Rows from block 4 of the image encoder, named by matrix and row number. Rows with one number belong to one channel. Each number is 128 + 24 x the weight over the matrix's rms, rounded and kept within 0 to 255. All counts start at 0. Numbers have three digits each.
# convs0: first 3x3 conv (encoder.blocks.4.convs.0.weight, 240x240x3x3), inputs 60-79, a 3x3 kernel for each
# convs1: second 3x3 conv (encoder.blocks.4.convs.1.weight, 240x240x3x3, transposed), outputs 60-79, a 3x3 kernel for each
convs0.91:127086113120159102142130142113138096113120132107143173125130125097131119161143138135140153160116099162116130131142115094121143146129114068118114132115113134120135093083115115156122157165111102121143087092122068098115063146095155135109106130122149097166134140151140135075109170116110156162094112165121183135115067175127161130112093133114166164163138118160103141085174122103126136116138134132129160148132125090089107142113149151090166122079132178105071103119187125121134136123134121105112113124126186164120139160167135135120129118101099112061
convs1.91:187123108182148113109127106145106147171150162123117141165148098146111118157150098090141115131080147113124134097124109105140147161116182132116141159110114157132131124101109134116091080169154097116124117118128130139130134091154112120140167112153107111134127121107096146128095139154133123133127080074123141081109104110104126126117192101117150106123110126161124094136102176120122156122132155105153158159104123110125107132136124097152118194110135150136168119117180132161118132151131115103120135120128134103122154107135110155118122118103124071159
convs0.92:094100154158100152142129127154131134114123128129113085159110125115079099138157113123141146113131145177146117087171150098134126111120073128119134141122179094175110144136107084163160137132126081101083123103118162147150137134121062098177113114111121157086130132135138115106138083121161108063074104103084139118119119139096128129151098124102091127084151076160120156157142110180151139119120160148146119123152166106133100149125145108140117130145098151126141177130130125133118114162137098111165118098081149104104107139106136160121120130108084097103
convs1.92:117127106129118104161137118105120107120106092100148141102108162144118118105152169137149090145081102136103118115088151137125094089094137122093148122156117114121171137104131158109120098129153126098074102095091131130122115134082097157132162125138152143110110097162130123145154065118153102134154076128127162179112092167134129141173070149128107150119169166163135105142177157112128127131094181123150091122163113154128165092154155146129153170185136138127146117132106117134176124111166125108120127083133126162085144108140125128151145143114157056128
convs0.93:065145150138091136132127144144148097135129127069112107165144119101162157161103125122146096131131134095075123138122158140129094160101167183138075126154123103155128106132094146082144113082138124126154092128122151106134106134138142152124146092107112140163123149112142133122174169133141144146123138133124079124107126102133133134152153100136211151119100146093135138122120143142099129121078182111159124150111148157163125122124144113129148137099179118152104134139123108140140118147118127171100136171108135126132136158113082186113123112098164095136
convs1.93:130090120134112109128130112120120106101132127140110124127131118130119152142138120100174123105122140112152124114189104130094139090125130112092125176101118160138083070158137162152077131102121120129136111142147110145123154161109192160150100108103123094133106119106134108104109145135154103093116145118131141092085113116138156135116133137113124141103123158123166118050167142094087141120136117140145138106132146143112144133185113179101105109110085140134143130160115110099151137140087098070145127155168141147147134094124149117144113127114122073143
convs0.94:107129103120135115143143124163164132133113136139125084068112120106142144131073111114124143112124107127106107122119162113103128116103087119119121116174126121147087108106123174178103103132139110135103165142146188174153144170155099116193103125107150104131185130140142122151073100127143083139117137124112143137160157146148141121100128096118125128112124137104133136153148143132113162083122123113090189129115152080132159127088120074123183083116179147115080116115071113153153150105136064156154128108095179148076142158129111131097084128138116140161
convs1.94:131107132125113102142107103120091131087097152134106152103140130155126120095121113112119082130087150090138140142124159136135157074205094105124127117138133132094151101109172098106130066159105158122129170119098112079102119120082161145122114154134156088115130135124161200148129113157137118123097088151124106168155066096130145141162106107153078172173128141097174108137137157176108123112142171094110128114116097062103143127082127127088093128129107121138075115133155141089141171146141104131129137131131157111079086176130152077161086064160154096135
convs0.95:126158178138141124124116105112136138148162099133104125098138158092078104108134150152103148102139104144145146105158120117099151142126166161102128121116153132112109160146122118117119106135097133129091143145133077105106146121126148145157113105114149126162135126178106121109100104132109154120131171102141134144134131119114121141199133129114141140108078093136098129104133104126142140147158142118118127129146100119122114117123153116122120112124137141107119143161115118101110177145141144135151072116114086098155165135165131146085138144104131128166
convs1.95:122107100096101111172155131108151124106132142088118122097141119102173147125125138107150125175172147110117151113131117131144168119119128148102137131109123119122119134139114147150173130150129112135124105149133187120117138152150145088102143118144169137135154152127094141120129089134145117130128182132124115102168133128104141086164105072138132126144118147150142092146134120136125124109107180065116142104120160101163167162092128132137144158156111120126128136093125158133140147097111111113076101110126114129096146087131144138138131123125127084117
convs0.96:090128119125131115105140121161099121122159074117173128089124099151129113135144149153138135115103097151130140127088110122166137097110161154150134117071128078095134127156093121094134158105149094150159172146111115158140140138123134135150087109096155145174121096131144139129152134120132149147139128155112113151113082085108123109114135107118102141093132176127109123137152161117119108161103149123165105124126092124061124135153150150104067154097151127161156171161110104149161140128130120124102110082121108151136096115145093100103102112128165135132
convs1.96:149128133139154076108088119152139160128130161088135144169134074100122099107150127099151151145111153089126146133095147122119169168094130092121114119214132133110132098177118094143156142139153126156150126123096181138142144139165108152099169165107151134121169179134121135141092168188120141136091139124109129153138111108153143122105088137102166115109126135134116114126106124105129130134127137147131147158154112109087141106121105133155153129161129148077105114106079116119133146127122092139148106122155117116125104096134110170114124117194141152129
convs0.97:108141110122155106100146121119096140105081145151081144146157137090104085088130102168101090166157130142113160110086131125146126146116163105110127140098143147120142125144146128165112111126140130130129105141141147135137140122116158125117117104121119129085180111102090107123115118106119110116143116127130134143101111125119111098127120147158102102116138124125167089089136162138119115088107112129088151111124151118086137148110122160176124133133157167134189121128077108142127105146152136129152109120111147142118119115098121132082124135127152137138
convs1.97:124108126128184123115143126163121134119149133134182121134086145127137146134098115067121152106100152152124111097110118170083127155104086108141088147190132134101143104074145121122145162163092120088102139124118150118096064138144138133126137103156152133137115137158113092171087119139094102148107105158116101132102122152134129087119129075158157114169087085102139100123122109160169117106112136109117122122078170147085178141112146152111165128138144157145131135128126159136132127119148139131133123136134102144115140148108120125119128115097141143170
convs0.98:144135094141117104130132096089136154136104182117108124115110123118093124154130112151161125110143119103149115151112149107109096171118130126140146128151145134136148165125126178104093111096161151157158126138152115147110095177099145152150136159140158096108163135113134137146098123133136104127110118161167179163154166153132148102101116142113117143096122124136139118125171156121127138154143119150119090131153144084104086148101094158084147122103142123149131092133107124126139092145146117157105137121134166180167126115152105116111100076101124095127
convs1.98:119102107119099135153096085155159094085151102159184191131099123107110135142130143132092182109181157096159141139110133124168133142095094116157126100160173183147108114123148166178098134124088121079111129149133131151110160124165114144132119118136120152134147137138107111096108086117136128130159140109105129124141124132137122105112088137139112130130114116106105119114101125141152165148168148172132136151109138137148098175153121130121147137124108166150139082101146172123175144110140128121148127160170107090111117120105116137109133114130079081139
convs0.99:179165135186103111176139116204122123137125094096150124163125145136143146129130145118147162097132127122165073130143079092134154108117108146144133103181107154093088141114123142116088127125115154127159124099197092096083140138147160142115121101088124104133134092123139155107115144124188156086160127109139187167173109138132084146148174138127120108115146125146130154129133171126131153117165114084155163126151123134158178138073173121108124137077146101126126197118125158128145144150134124158114091122140137132076130100174132136140129123169122132172
convs1.99:145149137170151111161080112111102122185151131144110114158119161100114133124117109181047173103131102131155156157146118154080180100141121154113092123103137141133111157129114085132111109099138141149163109156155094130096123143123167158130140156159125147110120096145100136121149119112141108105108104183178144142142154134122139113142103134125178127091123117134151145162104141132143095175123122117149136175145151112118123101167113083094167130146126096119151134128140119152135157104148143147056159118104134149134114152117133101131097165122160141115
convs0.100:115057103114120173138104135148074091079093103122166108107103138154164128123131168136166122122119119155132092101144150134167144147097121150134159119105150107093136091091125157139119086114171129141160134158119154149118148100109124101124119137160151120124081077122084113095124143150108168124128115154167142131132093100093130093148152107141148113139141084141142131124124128157105145097125127094107114131107104111138099138124123102125144100122106109110124160144142120129135147108092113144129110137146158151170124164123133139113125134132125170160
convs1.100:115118142119184147103144102165094160137159137103133122132135135098152118089133105140097143128090102123104078098101152117118177119168110129117146155098130116171123071103142146145125127116108090137109139107132105130118156129091133146136188182136134119150127146111113155137139153077142101127117098156163116158139134126125125148127109126155113131131107114149144051152137141109082102151133146150126145134106117116146094125112135178146118153121122110112129113102104123133155174124110117154206111113129137132140130109135146102154120083157169150163
convs0.101:113143137126144143114120141124115125123106115098147131132122121094147150115119143143132135146134140127127095094110119097157152114125096128127138169116137113153128132094131136157096103119100134127108131134154141134130126110103161123132113145145112127147109129157125127125139119126136124150096105130109136166088125142119125117102152122136152100180156130138132095133094127135108132110155152099098130106165104130102103118135108098141109148098123112110091103153151151121131150128098139157137132086124178140120115119164078100091105092148125124082
convs1.101:134139105134147110106117145101120139126101151110136150145103147133122128113158151128144093122139171130154127185110109128099133116102135117128142093173086139173122139110162153109135124153166149078083126155092137149166116103088145135090118127101147097080143142135139155145127110131147145137130149160112107115116123113102113138111149099128137128087099142132115120130148174125102129118160162149142128103119135164134105120129133103133147152153136130093117155129132140096069108142107124158145133122106119097111122166121132148080118119131112125168
convs0.102:152202110124186145131119148100121082109168119137125161142089146075168139077096122169122145144171107127087150092186149120138111116149162135165111139128130110163106128133119124118105114162145109151134120128121123114140150121123123119118157133106148134126106083114127140093122107101105103120172162081121131107144151133121144112213135092180151158149127144153150148106101158121142088131125084119141126121118156166133133158104076107101155086104160175101072139166098131153204141103136157154093117116138132154082141131129112130127140127130145103171
convs1.102:070145096154104122210145118193127061155149157138135145162114112104159141187104090156143136149108158134100092209070134097142150073112167113103130135119050142150190153135142128151140050129152144122095105125120107141164157130104113089134102092130137069138106151175102125108145089125136149156102129121133154158124146164170134137119126134127115121148118099164134077093128162137137105138111123103136074166139106092211164149095142096091138123056108133120108119131153094107106141131142097145154127118159131111126104124143142175146113093180182110137
convs0.103:137151109117181162118158151106106147111136126138165140139171146137143103147131074129140112114130137128131148077161092137114103160167158114123131140145115138106129115153140166126156161084099106111099152110119106074152115107119110117113129159101159133142093200125110153127125111147124134112047160096094095111146135119126124114120135126088111131096125112099150076131138110180160110139114159134102129121133101096143149096141130112113117148093131121145122134138113126123133150081137096170144107140173116088113122101119120112123132129119161072142
convs1.103:134157130125148125119113097133115118135132145123113098115096207168139159158130129109101133109109155103109121133093161112080163119161179150117145140129126164128099139127173122100141103110125092126167131141123094126132101127124105100164135103137178134110168105117102072155122108194142128129144109114090140130133130080129120156137137152117144143129132115111087148130111139128124151132090119135171150118135135116170136159070143167100166148143128149144122138102144103099142125149130077094112117122108138153127101109139092127115159123136136118166
convs0.104:121132136127142185140134136131126102094115100133176217139128143115145118115126128156133116096128152148147140122167169152151127149073136128126118160128154141159121105153118098170118095163185095151144138141132167131112169160143096164118089063140107145127141135120145096115154109066134088080088155140102097136142116110103112123129109143128158105142140110115096111118152110108144110159147154109115140149123119118125096128116124101118132107128136134099159111121115108075092128127113136116089111140085113105155135128132102181152126162216152120087
convs1.104:144145126113139123131129116128103114143119187121138128124135129159165135137141142152112122099144163144145155171169113127107138105162145160144109114119131123104136126108088126142131139133155112132116147152141110124151110106093098113146146132135134126085128073129116132159083121149138151147153132146140129160162102095118107151092126159149136178113139149134120162133137142146118138085123109167092114122134143100129143114130116118130103129189152140053114101103162152103133110090143148132116099117101123151092153137080175161112083129086153114106
convs0.105:094114124091092131093101135157125105093109154138127081088099152153110133133141161155134137104145161143162145142140146143103133133113114136147168105129138143104105127104142159133111104149157140108144105135133077136158132157132140125112120131121100121146183151125143106141103130102108110133157092096145081099124133151136117123140099109154095161187110143142139123087139140126134077129092116115148130135104181163137141106162167099131116159147135111121144115129119168155134149114119096139099144111117167141128129146127149163144095166135169153108
convs1.105:162144118127096132118127152114093090100126135160118103145129093136164120115074103106103145119123112118164100163112145120150138106117128127118073121070145148143134123120076133140132119148105118121166090122181112106090136118114104133124135142132145120103151143097100141122128136144087143122081123084146108127147148149127172150131159116150101137097131115117071161096095123131093125085151101110109127116102129109125126115119139143177125142160127104135118111122126148122142171093144100119131145129128136147090120160088127112115100154136145116133
convs0.106:136131133142171116137110094141179112089110129108152171161120152128095112136153128117139099146099118122094183133103121122140093140126162122093132116113154120118207123167123126175131155142157144142103148146121131152097141155165157108125100101159134113130115123123135153118082137130146141180161139142163105156147106110092139150113070158114120120074080150164132133140189142142114128096138106113137186148114144163102102143112128135119118168131126151151125133148124120151156102154145144127138116168094157121076126170129169115140119149176117164139
convs1.106:097123133108102134148134150114120131139146144127124115157137125128145088131140094111151108134129121111135123153107091165102140105138106153120141122145140126151153113170112118153164156116114128122057086135146153143104126153155148124118132122140109118147102114119079086157141117119125110108109118129107085152109147126117142180078091159104103113077166152113150134137121126146097119125164150149161083100127165177148136106135093112146094133110113125102157132159144129130139092171147121153205149119182156113121135093126111102155126162139170101146
convs0.107:095123149118121131156107102146125134159150143135125123161133125141157134135151153126136180127135105123122121104108119074155112097085133092150113106110137106101122090143116094120133143102169096140126094163110105120170113123119133145165142120106132138135084148150145149147115110163117133161170116145123149116081098090108114153130124176146085125147176149123128096131144092120163143096115084139129139114128102155122134153127142164122138106144123096158101149093132108161108133122131196151134092118123108116105116098082124111157109150149106134136
convs1.107:136134149139129115096111162094154153142119134187124140134114122154112123152109115125098147182131141090122093172135145138143120139089114155102108104120115126101101158143151145138127145131114093144120171158109096104145117111115165142120160117117111146143101161141124124089093133105068096135164161129160151118137140114103096085127186135105110144092100142123119093114129112155105125124119133102128136165123116139143111117166141123130105126159145130083128086114090153181095158111148136114136147150125157162149101144146149137132123168112101135122
convs0.108:105134137146177103139145149130126133119131104124129147187127085130068140161104126131152109162117146108126121115176151133116111114130131148113145089097153130180069116092146160093150127110097166126142118171155149106144122135133129089165154105106132112137110143113085139133136148115139121137107173082122147151138107132152119159131191112147157124120151173104094090139102111088094109080111111104123105151094149129166093120118141091085092123083082142152170130099131077112134184125155115183106128151112144126152117148155119079135112137126149136114
convs1.108:176096115113092136125107107131126143165129138112143133069150129094106141112139127138153149160104110109153105131171153147117121138119113140119145122134135105118103144132106151151097126140117087143089174169114125163130145124110137142146158105155148133163138135124099141137059124163110154161141122122109135080070110138086109123167135125123146143140119085123120172144154097113129075140099134086106108158136104175123124107089123116130110126114147097180128138184100134086087126114093115114134137128138139112141119109123141129064103127162111103127
convs0.109:104128099128105157138123105127143120168167099074114102141127100153138088116129110136135153132130139088151139160144068114093105076152160149129147126114133127090081108130144119064174136116129180146105154122128170151101200175116138141133113144136139114170123107112105124084114126091098095127119115167094096120094122096136146153112153061120117080140119111121132183143149140136134136115101082121073122143114092098135175092142095107117142114158117096120108118117105133112142113103114137150131140153136082158114103121167117122134153102146113093103
convs1.109:129111125074126158074077129122150151116111125127121091099116111159122147150105137125127134186194157147113161155125148183142121125123117131143115131183117139190168177125128084132108161124149149113137113125125101118163117155123174136146106120116154126130105134127126130158161153142118110126111153111079098129109064151133125152152147142150117151121052112115141111180119101129103117163130119114118124138104106121102117174109114130132152116111123121089122112123144115112155130158158093060124108143123145156118115098089117106161097146085102125126
convs0.110:112151146087098120110140158106104097092123128171135160126155155124149114132114125123143073104146142134051127121141124158135123138137109172154151139096139067121131104137129146147208142156135120142114139115082114153105134147150143144089098169134124144137103114129136119126139123152126104155102151132167142139123148157122139133115132138125146112047180116096142115121126164112118149167145075127122138089149145125123110109120105140137140115095136129100171153124116093131124083169124112120128091136141083141132143146163116142094155131137101140149
convs1.110:128079152082098160101156115125105134171134175129125142148107109130095109105132107128125122086117182140180131137114127023170113125107174117146140113119122101098093163136161115167102139131162094111143067125118123136172140078132120144164129145144156138129141107125124148146120095136112127149125098132075141126103132112134164133135096162121105119102097148130141144130131124127117140106154176138145100133092094131128107151114148120137124140119103108157157129169137181142108117084179086111124157176118147165210161076092135106085105147156121136135
convs0.111:090157100077138133110135167104116185112128142149134117121120163148196227098120160113103136176169115134099141096122148106164071115114126121204166079160137116112134092125113148153140145107155149144136200126108101148131117171139177097119124056123102145122146138193107109129161089117156149130153112106129179193184110108120158126174139078127189132169121145114101141156135162116108117112168165131145133090158149136107130127086139112124182070126143157175100164115146103142101137126135143152155115105133113098062139132122147131157141153129101143102
convs1.111:133149124172114127142082127108086140117107130134144140138105113131098142137180117098164085145147119120124085129107141143120191114110141126145148129079130099103133092170131105105095130145163106098149102155096101154178156110169078164074123109108182135126100146127131132128123148168148123151157107137161164105167163136069116123092137175131114157119116130145158100119138087135142128160129125095126164124088130107093149144113162118180119114083137179133101104091072122090150167089130091166097094161146126133118129118123134102101139085104138148102
convs0.112:122117140132137121115126149078141121122083147105113134095110164049127137155087131154127142110121149149202120105156102113116122103180156186150144105115146165037149161106131113174130083118133094117102107124095123140122136164137135184138143123115139124131156120136096114102152102173131119097162109125153099120163119102168092147136121136148133105091177100159110116137109165106201085110116136143097190123131158110143136142145164138127161118140168104091085078117119074137150133147130133072137132131119116139108130091133128093131128090152097155179
convs1.112:111104101134120161143145091122085191120143106101129137120127085139090126153132119137130113174125135162146094137117143138160125146102146177149103115135116117139068091139147089100177144108154107151073187136165115124083141113130157165095146160128101118115107130131162142149110167130156105085130187110148152110116130118103116155084134133142135096095173171118174124142086129144116092145125095106148069140094150130141113057129141138133137158119100148138074128147111090104202166157099139138138142124107161185157158137192136174158146145111119119084
convs0.113:156108093124196118116179142132174129118127117103139129133162114169115092108102117110120122096146119135089148110148091090206139147100114120116132117151135166123141192098125117153092134127126151113136128110136137133131145141114084112095130099108124129115196202129163129124138100113129115133135119125155151180146166136132139114139114099094138128107086129091128144142081099106096115106108124135129135117144079060149198162144161105138154133121143093150162125135109107150118100120167149120130139141113125121125152141122124135118120112140142115104
convs1.113:117118141134115152108123143130136157167134101122128113148125171128132119142143119139134077114087125133156132113135117108071150112190142126161121137100090120148122159120098173152142181158079119114147137157152091144111103157164106162114131113102157157118148098106123154164132120129125119133133100119147101148114131125108131076125136152157114145156141131145100126128171112117155148135116175145120197116119101168113151115143157159084130115135119142129132115120076148133090113097158098108137176157086118133153136119139139121128113149099153154122
convs0.114:155133107124159129137155132101092104164121123133127138161085110164178140144126092126162122178112115176111097141101126138109115116118160138145101122136175092118115135089165159093113102173127154127097095138124175143118111131144137137157109141103135137122124123113156154135071092098132096156135086131125126122103164116124150087170092130136131062154138111092110115123088152122161087131150161113151128130124101127147079137150153149129143190161117146105149087066138109085129126111099123099105144158118129105142149129156123098148163190190140121100
convs1.114:163135139137107134120085126141111140091164121124149137108091131133107125112170119116111126080190150122155113107167167152126168100155133197112145179118120098077157128144091144183145140100095124096129099133102166142158098107111145158119163105137103149122116159084133135120154163121113139135140187129131134155182129128117098103142104107196132115132143163103151162135200106158101143102100128138179106126120099150129115137123204112145134113097151120177134107144110124107116140123088152161147115133105105157113105089113168162101173127081149127111
convs0.115:080124134143097145108118113117140089153145086130138171115136154173119166118123083118148165089114106146148133121110135163138193102092155118114127133099190135132182128140147130124137120105121147117138154156092100159143166136143111159096140095142112109140108114154149111143125105148122125150161126148155097105155129134117096096111087148124139132124130143119119144109114087123157139170094137127129157141155133105141126145124099141096131136131119135115091146134143128107133136166123105093126113127132133133126136073150142109122112053113109128118
convs1.115:142121112154160099184123099141109128128155105140076139112120104141199122121155126149141120138167128109082119136128104100130103133186185082121151141093129119169099148135133135182146168137107138113126126181144179115155157145117131070127122125143131136131116144101077131131115103106134199173140161139139136129158154147121118124154102125156097109139178099108097093164143134087139152080126114112110108148148134168102121104110152106126153139144137097141149146155127129136150133116160126132098150141088133103148134146089102118108111124139138129128
convs0.116:132087123192163151153133159141136102130166114090150124126112109163091102160097139126172162106133118140089122097132228139118147084049114097153132168140147087098150114150144125095158100101166128149162147118097138118130097107155189128097072111143131156089169133107143087117142124163145115111137145164109104134166160122111105129107130137174138098150168121113133148148096133087139103129136121132129086119157080119112132113137130165125134100101112105118150102148109123123117127167156118152136118122122134134173091156093152134149091124135112084102
convs1.116:128132073146124121113200150147144121097145116094187148164154160127154127131123129126114164154075158102127102143160174165103113131129174080143137141165112137130148126090105150121100165150095110144142142098141121093129135121102152118132130104117114115130129160158101105098111086173129114124129117116124128096115114103165132107137157129108119154096159116115146156129147134143112173102145135128086147082137125130136149118087148120123149095150087109130131126134116149129144150075114113184170133097111097118107178124099164158073102155130140112085
convs0.117:124110102121131122149143118104113072098110116122125109161131128152118131145150137150149136072081116179152136116130132134122158122135162122117152104125141116148114100117129125126127159132138108146121134136134145132126155133142103124181153084154134148102153155143107152099131095136127178141137137094131143113148138148161166105156119154142102170161125135125142117128122148102108124102121108165135099120128114143108157132111144102124128144112141097140147148144108118173130155141139137103148140127136103089129155131153144122124162141138124128121
convs1.117:142115119131125139109116089119114113098123079115112109089121091139128163130158152138113161151149171117118126114102142109118121138128169161148088068134115097124079112125154115125086134103144157097093131106107134096155112096116145131163139149138132142142123126135143096126162110127135110142108148133185140142116090122118104146135151145126163114098111108135128138121137150110116130137137133128129113128109145133128120127115098106107122142131125104081150158125172137138132123137126143106159136185139153142151145128118172146128107130088099144112
convs0.118:130149150152148110117153103130165121115123074100133126132130120129167122145115163154117091132134101089154150128117139104119115146173121159087118142172096140058119164168076131120123079093121138083132136148137112123116131118113131159145156092169120138141077104085099146152121170095104138149182123122104127131148123131172099076140103145141124129070095113180149099112110150090149158110142115132098099158095115126126145114141144179170137101151137137140149145117097092111118130128062151129105119093139100120150141141147131121122175148178112151108
convs1.118:141135106122137134090141117127103122129154191133160116151102112113163127103149128121083105139123190123103110134081138120173160092140145149119092120117153140147144133120157178128092118106098113120109103142121155138114157121155117101101108167123114121125122126102135127149175150105143133141111136104134135157139141118103089152159160173148141081080118083119092086175166104151126140097105135169140158136147138170164134142133167134125102153103105106109157120142131117116142099102129158100155133113135095134125129139086139109077110116156159181140
convs0.119:112111140141158083104142115105101158147152120144118159105148153118186143148123144132131119119097093121128092139107157116161159106116116143182151103139151134113111076140201112126148118136125133139141122162153139115152122122152094126146102111111103116111134090120105113112141098115125089168110128118147139092087110126124106098132095115149129119121130107092136113165135095152174121085119137177123121119110059155138118113144123119098137159142131150119134109120108133110130111125096112129115134137140122123092087121134137161122120138145124133183
convs1.119:134127133128119142097130104128154139109128174152141140137139161134140162158102121109120121140121107142119105105127104129140106113142146130121120080165129158116122115056139099105147128105136109139113162150132111097130154155125168136124073105140142151130117120126092155111114144138109136116116124099125159114157156144116155144110097101116117121126157150181140107063083101088117153156116138128128095090129158146156085124077092118114134138143106120093108117137127107131116138167103132148146116138169150150107184119152132153126102131186113133143
convs0.120:137110079127145120141117119157148112079108156134132130163164130168179141123141111096081161146131070082175141122082128106101092140153172109130106139152115141118117148168144109137148106148129137137123132099110173117104108095111139119112120135130088136122099122181130166167103121133094083120153153113117099138138148139107143146104121077100108141164110098116115140147138111107161086141141101154136120125164161135126116114097154106102155109153117170134138105102129117067141088116171090093106126130158135153123102096104132123097126136137104125154
convs1.120:112154142111121165120106130114136139144120117158132130157105116148201150157138155110112172146107132122122149136146136119132150105129154172111137137099097126110125155146133140178127075143139093115130127127107114079117129165123121063127113122176124163142115160161137117136116118157091137136117129113114100125107149146124137162124139146112098116166146113161111077137138121110161142143138138116144155105136163141129103142191154117079132130157112163135088159147153121196146074125137096142086141144129141099114080126134132114133158091147150151163
convs0.121:145114084110144119127126121116088122133157133107110151134155152152118120100124099142119132164121130139128103131154103121146120140107136113123118179189130152154169113146097118101129085133157127094149119123112143099107089088110119121145158142108130135125139126133133106132145148155129149149111127155108123117089102168097120130138106091118185091116176119095111140139115072149130125159117111114130116146134118132148166141146106126103129163125131140186123106111148137141084131133116134138132128154120156110151160125181090156119127081170129133164
convs1.121:106101099091103121118116155156125135132136124151149124149151132121145127114113110158141107148155098049113152150133117148109150135142152126105116119070111141123120160074146100134136143112133086129123134083144115108161130124155127117100118133107157142152155113174129141146126135113107104096199105128117087118085176126070136147128114121177105162137159098134123131113137112096142100145159136140110146144150131124140152144115144145123119118156160131085121116107118101125111131081138134152203161165104130116085119112142090091120152150128158106147
convs0.122:112144087127165157113130142082101125096115155115144110094119106168131141172162166121165156090179136148134181139157170123166126137147140149131074168120141103166111139172113141121161111113112100148126128119125141128107157154169108164093156163136167125132138121129097080127104102138085162116153152114099128164120157184099122141119108142066135154127094093073120125143123129168106126159140146095154140126135134076138131088098176165116117119120106101119164111131134164149169154097171132124113122100135140145136101135128112099150092127103092106163
convs1.122:121194123101149145150114092161106128146147146104157127131151124126108158120101152129132147109049130138104133144150158161098186132137138146108118124114134105130142131126147132159092083103149131214114072115111133059120137156143139131127125120099063138116120132139122106138122130101119105123125140137119139156105123146118089152101137094097137144169179135145142121177108145105110122117113146153134125138134144171138129106149145093130135150150167115119163143106171124126134107107152134121065119121166154113172120157128112158132168152145100115139
convs0.123:127118121121130108109123132135139098099151104068070123123087151114131179094161148156180129164130133101122129148128125152143164142057121146192126112171125133088092120121133116119122142081139157131112133149151076135133137105103098120121160138147122127168119137114112128166111110164112152122135123116136173124134130136139110141090118131145139162102144132146106099152140116122160120149122136120159125157141125107113133054129162102131125098137113094098115103135107112126068169105171164113128124141131123114127121147115116144146129147104160146098
convs1.123:097120153142105113130136130143111127151124120128144127138115126130129096121139097082128130122132128136102123113154152087087120122131119113100119133113104140112138131143143098132119151107125151129140102157134150153119096159167113117144145130138126112108149151150122147160104127118120118158119168155126175101161133119134086124142171171151123166116155147107134096096113138146182090155100096110143168093132118127147129150121132119103125158137155101116116155071111138150122099125126157137155120121129120100107154139128118109109137129142087128146
convs0.124:116107179159130115128157115129139092122144124095086154116148138094111143105117111169114117110121151090187088133099106111111147117094145158094082140101161137156119099114126111130146160086111135154116120146123069192119121111136120146162165140112137141116167172130125178156119106115130105130141163071121086159139128130116133114083103140089102137115107139114140146136141111122094174158132130145118099131140061141171183140104123113094109131139108127155133096119124162128162133085091102116143144159153177119116091126116147156095107130149108095132
convs1.124:124145141132144114137175128150144116131094107136123131141131149129144120101116155157117153114142147129108118176126132127087143145137105127108146118137108161098150087130182150105117110095145144139118148124096080134171146105120151160108125133123152147142196106126105115117122137149135107135157110097132121135146121110133146116122134128142104140121119154116121130169135125083155155101138147091113174102133138099124155130132136141124123104106128117139128120121140070116116127099124111115136131092160124097102120132119109098190107135145142126099
convs0.125:098161123116131134151119117111121082138117161109149128102112122098096118123128147151115138132147115170135115146160176104171125148138104089130084141119136104157137141124144066156107100107140136120113081133125122151152149138129081145155155130154138156128105128176138154130111118138121107160119113111200108174154095150151135116104104148092108140092130114153149140138121142124196135142115121062115152112154100108120133145124110116129130100131131120104105178113120151097151115131139141160115088113132146128153116122101164090114126136145164110125
convs1.125:135134163133165145142109136144146139124145096118073104118135125105134120134160164126106125117169121136113084115088128138139120133116125114113120154106171154133158099124087127134119136110112111146088134132157147142108138131092076151138122094105110088171109150147131128068114129128042100126087096190160122108146166178085133120118111134119147152107119099105160111119081157145082099139106091106103137132088114160145080125130116110148101126146168144140158155115136123118113111115136134140126121113087134107143086118145100132163139121137088137142
convs0.126:111102172113169121138137069118164112095100143152180166111117147179110149147123152143103088122152121147130133140126129141126111087133125092128143128111177124112122130103100120128077139074140105138130136129109145136140106140160145131155130147082130125142143172153103132119113151233157121078157083122112152115113116150154144134124111128157128121103119153130171113115129128123101129119123126111161136138129145119121105116120170116075139143130134186171101132133111107117115101137114107096149132125158109137146132099081133110120103144082115106113
convs1.126:147114129176108127115122140127121115106141158184111091133108130120136178141119091109163151110104132111129130138141128118133125104130141135119158118135112114164134101137123105136162116141155131171151128136112128116104120144120158113090110141117119121124124111111127127126118134103166100126101101140129121158198108103141107099129120150124124116164130075134128116156120144173147131153144104122131124146147137099163126105136145138146121139122123134127125116170120175112184154134176125148117132121127140122134147139092143146125120083136136110132
convs0.127:130131110170118084129127137121139110136145097139129160112077111139131138119137082161130138106132146145128116108118117098055087099139118115177155098121146105115144159135128128174108104119135085115110144097085133099106131102105187128135113101108132127147122148121143144153093099147145169108166158132122171120129145130113149108153148148149152090142134105169118108132156122125195145129130114127131093107124112117124099108138123107122160140111125095116127151128090122119147170178140140095108146115117108133164133122162102076138125145114140140132
convs1.127:086121127123150114136110092142088154146137106139122105134122148103119145111121114141170117083105129138129071158121137153136092131111114137130164105117115114141160105105171150096128143108117175165163114159135114082102137141126115137143157105136122113095117105152117127154136120111141092132115117131112077141139117141138097107124162114185106109143128117168129137109113157130118130108149141116148120084135147178143130121122143164122110139125150133097138126115138127153153112076153102164094134127156140117167118151087109132107159119155120167077
convs0.128:096120104144140135153154109102110104133115106117088100168126117078103097142103137125142128133165099150115137125078116138133104161153125111126151114111091144121139142139099176119078113130111149170145101116103086123118133135113124160137092115134143097144133126150096115125145122112088143143132129158146170129104110121088118124137130152109143097173137142126116156123141107112115141161145124107153075168123108126126130136111145095141143130116111159117144127139170115100120170165105121134124083107119125112139126144120099122125116105144148134127
convs1.128:106098172137157092129131122113143129150114120174123128132129114127115138112115132108140136129157108100101093093129122148130144125117126143112083119158130152141135163109137131118118150136134153109123154190130164151132130180135126135125131142108136161147143103151121151152117162119087110170136132124131080133131164137163155101118068108164065142114119125145142175152103128153156120156102135137095135131170133139150160122146084116128114098155134129131131115109115140098147131128116143173124141130161119109110179132119173120111130176129119129096